Weights of a small image classifier: held-out accuracy 34%.
Rows from block 3, named by matrix and row number. Rows with one number belong to one channel. Each number is 128 + 24 x the weight over its row's rms, rounded and kept within 0 to 255. All counts start at 0. Numbers have three digits each. After the name is the row's rms in percent of the matrix's.
# convs0: first 3x3 conv (model.blocks.3.convs.0.weight, 192x192x3x3, standardized in use), inputs 14-27, a 3x3 kernel for each
# convs1: second 3x3 conv (model.blocks.3.convs.1.weight, 192x192x3x3, standardized in use, transposed), outputs 14-27, a 3x3 kernel for each
convs0.15 114:107130144139129135158136121112144161126132111147124118107153163160083153141107122196174113150172124125153156146172166107076130149148097118117123111141142159119124111140155143136125137135108137119094100130152115115120130159129116113127133124122165111106142134110081102137131107124164101157113106144051136189114122145185104035111153172121146142146088097139117137132126155140135125
convs1.15 126:143128154144138119116141123124113095147150115135162147100087102092097137087121121140161155131130137092143144133137124144117124129147160105110113098125115106113113119124142144136134132119080078110127109125156124167169124110099089099067105095120156155160154161147155153130097149119114145115136164141093079112093085106122096125137124090129104109153129116127153149156165184173187183
convs0.16 081:128146108144144098130141106143151105139130109117130119124086130129088092141105088186151127190205168166191186147142104144157141126123103135130133133135117109139130155150113136131114163131138121118134105138118121119133180127122169141112147100103147146119109146119142130081144121141134105142146133105125105106122137132139158119129159160155171126137142129137144159125103131130119123
convs1.16 078:155154148152153148154129151113131154086107177103161196153134107137148150126140132162168165127156161119150165122144116072120101068121114070135131107116125096096101125127126108133115105104110092092098085140093134132117133136130147132103144140107149132123129119110104102094098138191142143180124129138093138112121154115157150140113116141119108098125140108125127118156160158168163160
convs0.17 078:151148130145133150143151138126119102124100111128109119116096110127119130140124159115127134123157164174202188149158122148153125120124151126118131098096099142134143123120119128130122142143151126122145132108105090082116143154115125136128121154165087089076139158131118142151099130162125151156150165153119116108146098092098069117145131124103095100148132103105129151118116132132133135
convs1.17 077:196217145142160114136142123178164123169137109158139128170167120141153109099117085159168141144146108118132103111150129106131107098099080143096123156123132153146151183154152159122112162127125125122107120116132112105150122130143124118153113122163109114118107108123126120114148186155122153129119123130105104126120133152132143159098113114090089099082087094135123153136146163151150145
convs0.18 086:146137153129138152102099130123111107117122132119095121126127143099119102113122139178103111153139129152116094105125131088134120101124148122132124129120138125149148127121105130124111120129134131175120137138116161174111122139130137115138176143159062071095125098119125151149140136141144139133119116110103087099117137136133140160127147134151126131181149144106095118111131129114111122
convs1.18 074:121123096133143115122136099127113070155142113135091090143100113111108144146118133088108099112136115103129107108132141112126136107133140128143093118143083134158114116113106123114120139152160143141130142122124116143152080109127062093111107134136121123132120133142130143155127134160144167179150165171139157145153155129139130113108104123116106124118106118127127120136131125146124120
convs0.19 100:104128113129150115153149100093143126143161165141150111118159121107112142099123156112106133063087170114133217168130106170156113124134081110134123130142157128121136112146142123140151119142122099122125093097149102097147094149148125156149085108113084093112148148181124128124141162157119124153106133179105160120112162133131161129117129129140152157150166164126123103141142125122109127
convs1.19 081:146169151118116121112130140146139138155115141152137103125128121119114131156148122128132129131120123120101106155138102143082067131071093170183184169169173177184221125114148130110142103126145173134136136090120114095098148178146143162160132145163106136149142152160137162171140116121146135145131117136123098078103093080120109087116104095121148115137155134141094120132112104145141124
convs0.20 084:115130147109124134069091107133149161141143163140149161094109112135136118140127112113137130125124123155166128142114125134122124116121108109120144120149147125149137126126135136162130124138136119114110121118099123130145113120138151153162107127157119114131139131127155131133118137141140153149122140119128103126141134139132150163140099113146103111169117119089105111116137150135135119
convs1.20 078:104137121142145111141143076178114121151173162128143132145133093130116145131125161106123101085112098114129113086122146090144146112155132121131128094123060107106072110109115105113140135147165156133095150145110111107112087112155075080125111131181122121126111127140109131137186187163144170137126143122154154158164150122157134089108113150101109153098084105152148131151111107126117125
convs0.21 096:125121122106105117114116117151156113130156132122126125086110152116100142127106091157094142120115133124115129139146123113126121127125110134136111114115095095106117140135146119106146114099128097093109093090103106103136149161132150173139127138125129134127117114120088122124102124153128135145130121114119136103097103102134126093093107090116116103104125114122132132146133132136153133
convs1.21 101:104116088121134104116126093161155115167164133116120089127110079137142127149117105106105099104105104112117117104138147086126144094115142100112151114135124102108153127136157120110153121100123143123106144114115111074080125107120107124148098113138144133141142141149136131141150142138166132154144146145079058079074053076084057066106110110117124127124127115130120107105120091140124118
convs0.22 111:118123141111115138095094114131118134138114131121109106141145138109162113118159148108095125079077099027073072106097127153136145176116051119107111128109133135123140117119140130112119147138131120118118125116104120142117108090121126129145088109113132128145107105108156119142129159134104161086121188158138090143154097144142145128148134129130136148175164186121129109117128110134149148
convs1.22 109:103126130100120116159147152153187122168160125130148112139169126142144137130150147110110136106104107099110127141145128123137116120139138154113160133138136150143125128133179136135130142132159125112135142113138138119131131149171147134156149145122162167149170169153152152137100115089154137077115103084152139108158158126178174134101095084126111102150139121124104123123119128140108102
convs0.23 110:116131116143120104130143144101097130124128113141146135105092136150094087125146096087132156136000000213221172093095100124059069141142101110107100118121130159137131111112105151138114137149141130117123138147144102120112119111119103099115142152141126131140134095097174155144125108126134122117141148122109112131171076091140141106138132139126151159134113120103109127122133138123110116
convs1.23 113:143139138156138148125113106131125104131124099130135140141138137131171163131153156120144157112141148132126135115132140157161159137155147140136148142102139141148139134148156108120147102127134139123120135136107136131145126132164147154151133139136102110107085095081081097086113080098086078119124112119090119121101111119104125123169164171158143157131114133102122115098131112142160138
convs0.24 094:130157125134145113103130110103114117103106087104129087134097078156131117148113117132117108128156165135158157116118145087100135109101134144123071139131093121136076112134079121153104124155091098113127112137134095096098141112083150137101165156100127093116106090134139082111135120126123126140111122120125167126103149154123166130137090093142090147118093110108139148125119155127127157
convs1.24 088:143137156141140144130121124105123087096139119116150167104133133109113142127122147113126125128123114116121109134151153133155154138161152209172155160147182142141149102104078146136122153144146065086087104155162119161137112122127106118104118109092156139139111132131117121124128102120140147150111127099150184138149164125143151106120127100145159098147181114135129130131137131125131144
convs0.25 101:138152130122147131149165142135130140125117123137118131146114121106098131106116145116112193079073176111086136136120101117134105126162129119158137115141148144133158132152119119150121100147141137125090148180124145154136091150152092112128128119128146136158164138133136129109122092114113086111126099118102139161074102106083101103102126146088105133084070130135113099134122096139118095
convs1.25 104:150153157096102130148155167114132162155148145175152180134147154120169178119152170128140135112093095124103092140137135151145134159141135127132131118111144149138176169157147156152156161140159124098131150120156163123165175133150185155158187156144145111125123098107107116117169148110137142120142151156111168162118152142127131135143133112159154142141140149163138158155139166146119123