config.yaml
grayscale: true
crop_scale_min: 0.7
horizontal_flip: true
num_classes: 300
norm: "groupnorm"
weight_standardization: true
drop_path: 0.05
stem: "deep"
residual_init: "zero_last"
muon_scale: "original"
orthogonalizer: "polar_express"
steps: 12300
epochs: 12.7
lr_schedule: "cosine"
weight_decay: 0.05
Rows from block 2 of a small image classifier, named by matrix and row number. Rows with one number belong to one channel. Each number is 500 + 25 x the weight over its row's rms, rounded and kept within 0 to 999. All counts start at 0. Numbers have three digits each.
After each channel's rows are labels from the 100 images, of 14976, where the channel reaches its highest value: "colour at peak" is the nearest of a few named colours to the mean colour under the peak. Only what is clearly more common there than usual is listed. The data: crops of objects in photos (Visual Genome). In brackets: how many of the 100, against the usual share in percent.
# convs0: first 3x3 conv, stride 2 (model.blocks.2.convs.0.weight, 192x96x3x3, standardized in use, each kernel summed), inputs 0-95
# convs1: second 3x3 conv (model.blocks.2.convs.1.weight, 192x192x3x3, standardized in use, transposed, each kernel summed), outputs 0-95

convs0.156:503463549518408516492522496515502516495492504460511538501515483510503533500443521499501499493515497509535510507510501412498491472500491481521498485507515489517532501490530499502498502554494515513476502521520497513495512483467452516499522493500506517480513531518513510413523458505488499468
convs1.156:520535466513528494495490527517537540475483482476459478467454485460457544465480491499464474482477512554461488517493512492503543514514535490473509560453525543501529521545509410521515477502491489504495480487499517519456457530544473489497511508493520508508487483509460511517528480474477464475
colour at peak: white (31 vs 10.3)

convs0.37:518585513475527496464516524483566533499526505508512518464531495499545512506499477527503538484508503455463486509472438481494502477501492489466483485478513506518486472523473488524474520525479485521495519514513500503497521513487547505511485533458505481519512499510458475500477532499442486467
convs1.37:507436446507477516496507526497501525519469475466512513472493444481415518513476495497538522520482503513506522511507499482495469529507478506511512508473517516590518531494531503482514485490459486508502489515505509481476518525517567516495531526500503513514489472510477533461527512469519496499
colour at peak: white (26 vs 10.3)

convs0.107:528507512482500504478509489535526511492485514474494493555493473496505498512516479541498466499529509465507518488477514516491510507476501523520487490464472502450531451518513543476475528529546486469480516469518540554500556488465458509491520447508530453512499510505492524458471493524509502456
convs1.107:494503508503547484499519502475518504459521429492472516475494502552485465477499479498473480515482528507496463464485526481497475486478505507487532482505451497485515532463494525493512447505480509476487486492523513472465546493559487493492475430473481489517514508527494520567514572503538463486
colour at peak: white (28 vs 10.3)

convs0.24:516501521492517514503460518448492555479469520480526440462472508533514531508487549480520461510519521524490541527496503505459487518532497500473500513537512475485494493509491471483499518503499496442486489457538507495517488460545503465513506480557467492501523495503543488461475505511516500512
convs1.24:465491495491510537470463511478538546502493477522467504483509514536481502527491473544489498533513480494522505505491511517522487520493496508508508485496471508466508498523510496489469517490504499543475488455469507450469482461505460480494509460496533501489509531482469525492478498524466496472
colour at peak: white (27 vs 10.3)

convs0.185:503518503510495514533489501504502540517490534515525509518488530509486548490419488560530480462517489486492536503455504449467468498526498470548506454504507515538535535504529482485500514500491489445526514506465482518479510504522524505480499499485485454492514518477522513465478468505487479475
convs1.185:525484486455498505476484510485517465556549535535518446486523500522552499502542533505496477542506518574493514492481467521504458475475521532538483511507465470515484449477500478477504528526478511489515459470526493505481535509528518523506502507519526502513464486507498479527506475482486499503
colour at peak: white (27 vs 10.3)

convs0.136:492466482480464491515540482529447515489495500460488469518510500545512513519464521511491521454517499504520525498476510478463525499492523489491488497526554518476507516489522502534494498516505484474463490518531506488508476492574434497511540464501510487448504511546501469534469486491520502533
convs1.136:470514547507542489499518545441507491508512521508496526525523525523491469510489468523466465481503512481470512521468505524503425453470494485529506493493442485494515472545506493478503525519484502524494507510509476509530483500509481478528470469497492492544490471550502519530450466496493455489
colour at peak: white (46 vs 10.3)

convs0.106:522491523491497488499466496513512505515547532491492519498464506492538487552498438539531464472508481482530484486540465514538514485496499493519481508487547467500495470509543542453480484504530532466458486488529491499487520458477501509465509479496474493499485513484498521476486475501538554544
convs1.106:519481486513546486504512490500528541492505464526485521511492500488509464460519514514516485515486508510480478473468447522486459470472502537493513464504501490487510479499484493520484510520456515505487495477496495484481547556521488473509475509486473520489514502523525493562465515500504491475
colour at peak: white (32 vs 10.3)

convs0.113:534481499492541479479517537544513491480509500499467545514466470534482497489503423535522544480502479511517526525534493493503504480496460535494480529491536486457536464511489480508510491512523464496499504466518476464501498515529491500517511504509460467467516556486519472504447521493512489516
convs1.113:529469481467526483540519468489495495499483553515507504502560509479531514490476503485511521515527470517497480504436533486510474525509469539542528493456479506511519509504511540489499515460495461510544497471487504477472466543510462519481469509485502538478501510511487493498552484503469517490
colour at peak: white (42 vs 10.3)

convs0.180:553518510520496443506552496498505512519471487495499501510553547527479472479466486515549449500503488482507481536511472505508497469492509516516479464529492504458480456514475556482517513522507494451471538511520499496488536481464509532487523482485487454528529512494480509532515496474503490476
convs1.180:491464503494538511553516448494434449484535503509512494505532510530527513496476542496524488542485514495483506470464489483451464480482515516479485511505561471530514455489487502554546510505486527480533500494544519522507521495502513505478503497501493521496507499486497502550544471489476475484
colour at peak: white (30 vs 10.3)

convs0.168:455483450534467491513494509487513516526490517531462525489494499475496505479502509540516498485515499483509481518520494521490460477506506486496463472524519498515511461500509504446478468501529497517499576497542481515491515453479509466480488456490507517523569521562534493475547511503482490505
convs1.168:549470519493501473519514490501487513439485507470482535510497505493481517512475490479510462440437525463488516505448506501495458444495539494475529468499519514537499507505498480533526478501461510509477503499515490470509511513500468465499504498523474507506500498495501515543480511466468496499
colour at peak: white (28 vs 10.3)

convs0.97:507531521517467473484540524503509516505516488517460479532500509510452477504495444549468470478465510498535471462483493445524488504501529523493490500522523501519509477543490534454480505471527513464522505479523504533500513463551501515533499487459498489519552518454496516482488490499480512525
convs1.97:487467496519533515546526521521504518512497455524514488542504543532520462518541544493483534500499504502494524523505519508501480468480531515498571495522539485469513461513534531522514471542478497494506475472506476489511573518479504500517500494496481514464538472528525536515443553486527490472
colour at peak: white (27 vs 10.3)

convs0.139:498527454505527494504501524466471505512501528476476491501484476533490520483472489486489554510547552513496516519467528481497492510527521498436501467532525487484510478491471461513502474483478505454491538491553541530525436504517493473465510522482489501484520544527510483503499475478522499527
convs1.139:512487519458501473496511513455527519490497509493497497489532544474495498514495498534519488518450489519510515480497527535476493509493519532517503526491505499498490463469553484471508527477456523500484505512490481454494505471474462521506561489527516547492528508440542507486511484511555483479
colour at peak: grey (92 vs 61.1)

convs0.94:526501544501481474527530529495519533507468514478479521499494471497492506480546493527503478547525496476455474524459503532457528498517497488501512441522521496497526495490478494467489541531516497474476488477487514515519469484488553437490514500453514468528473512510543531470484529525508483486
convs1.94:481531490491479526514507530516542510489479513506498482510477502498504525492480506506513503513455490525526514514515522449482501583485480481508513484517473519507524546508546542479483500479514536504541596527506522460492509466523518526465482512540480502534537496517548460495514507524503539528
colour at peak: white (28 vs 10.3)

convs0.186:498518467498456477506512499487530483494473484498486512501493552536517509496512488532526483458498498514517516514502542502497444465511494529522458456529545461477521476540462547473488505510515469479494507506560508488519543492481478492515497460468501472529486475558504512489515533466507497494
convs1.186:470502515489517483525503479522496504493530556505512509544512513490525494500493475538501493506503520513489489469454433483488483482531493510464437511506512518514479501502489542530524472522471475504505487476511506480495485478505533496474525505474494533495467504447479527547571433511483531505
colour at peak: white (27 vs 10.3)

convs0.64:493512440482486494507574502563508486514486501524500516490472491515524514515505532505513456507504528509504510521465505519530487433494524505516506509543509511485538457455546482473488481471516461489506511503450518451505515491495465488518492499509462535528476512493509498481465479518485507535
convs1.64:544492513486478535512507517500565435497500539505493503495504490502527524485508510552525496558498489461479495479481504491494490494496466471484495495507496492490505529509501522500500453503517522504506520510502500521518473501493503455495470474508472537474469532499526485515507475520557516501
colour at peak: white (30 vs 10.3)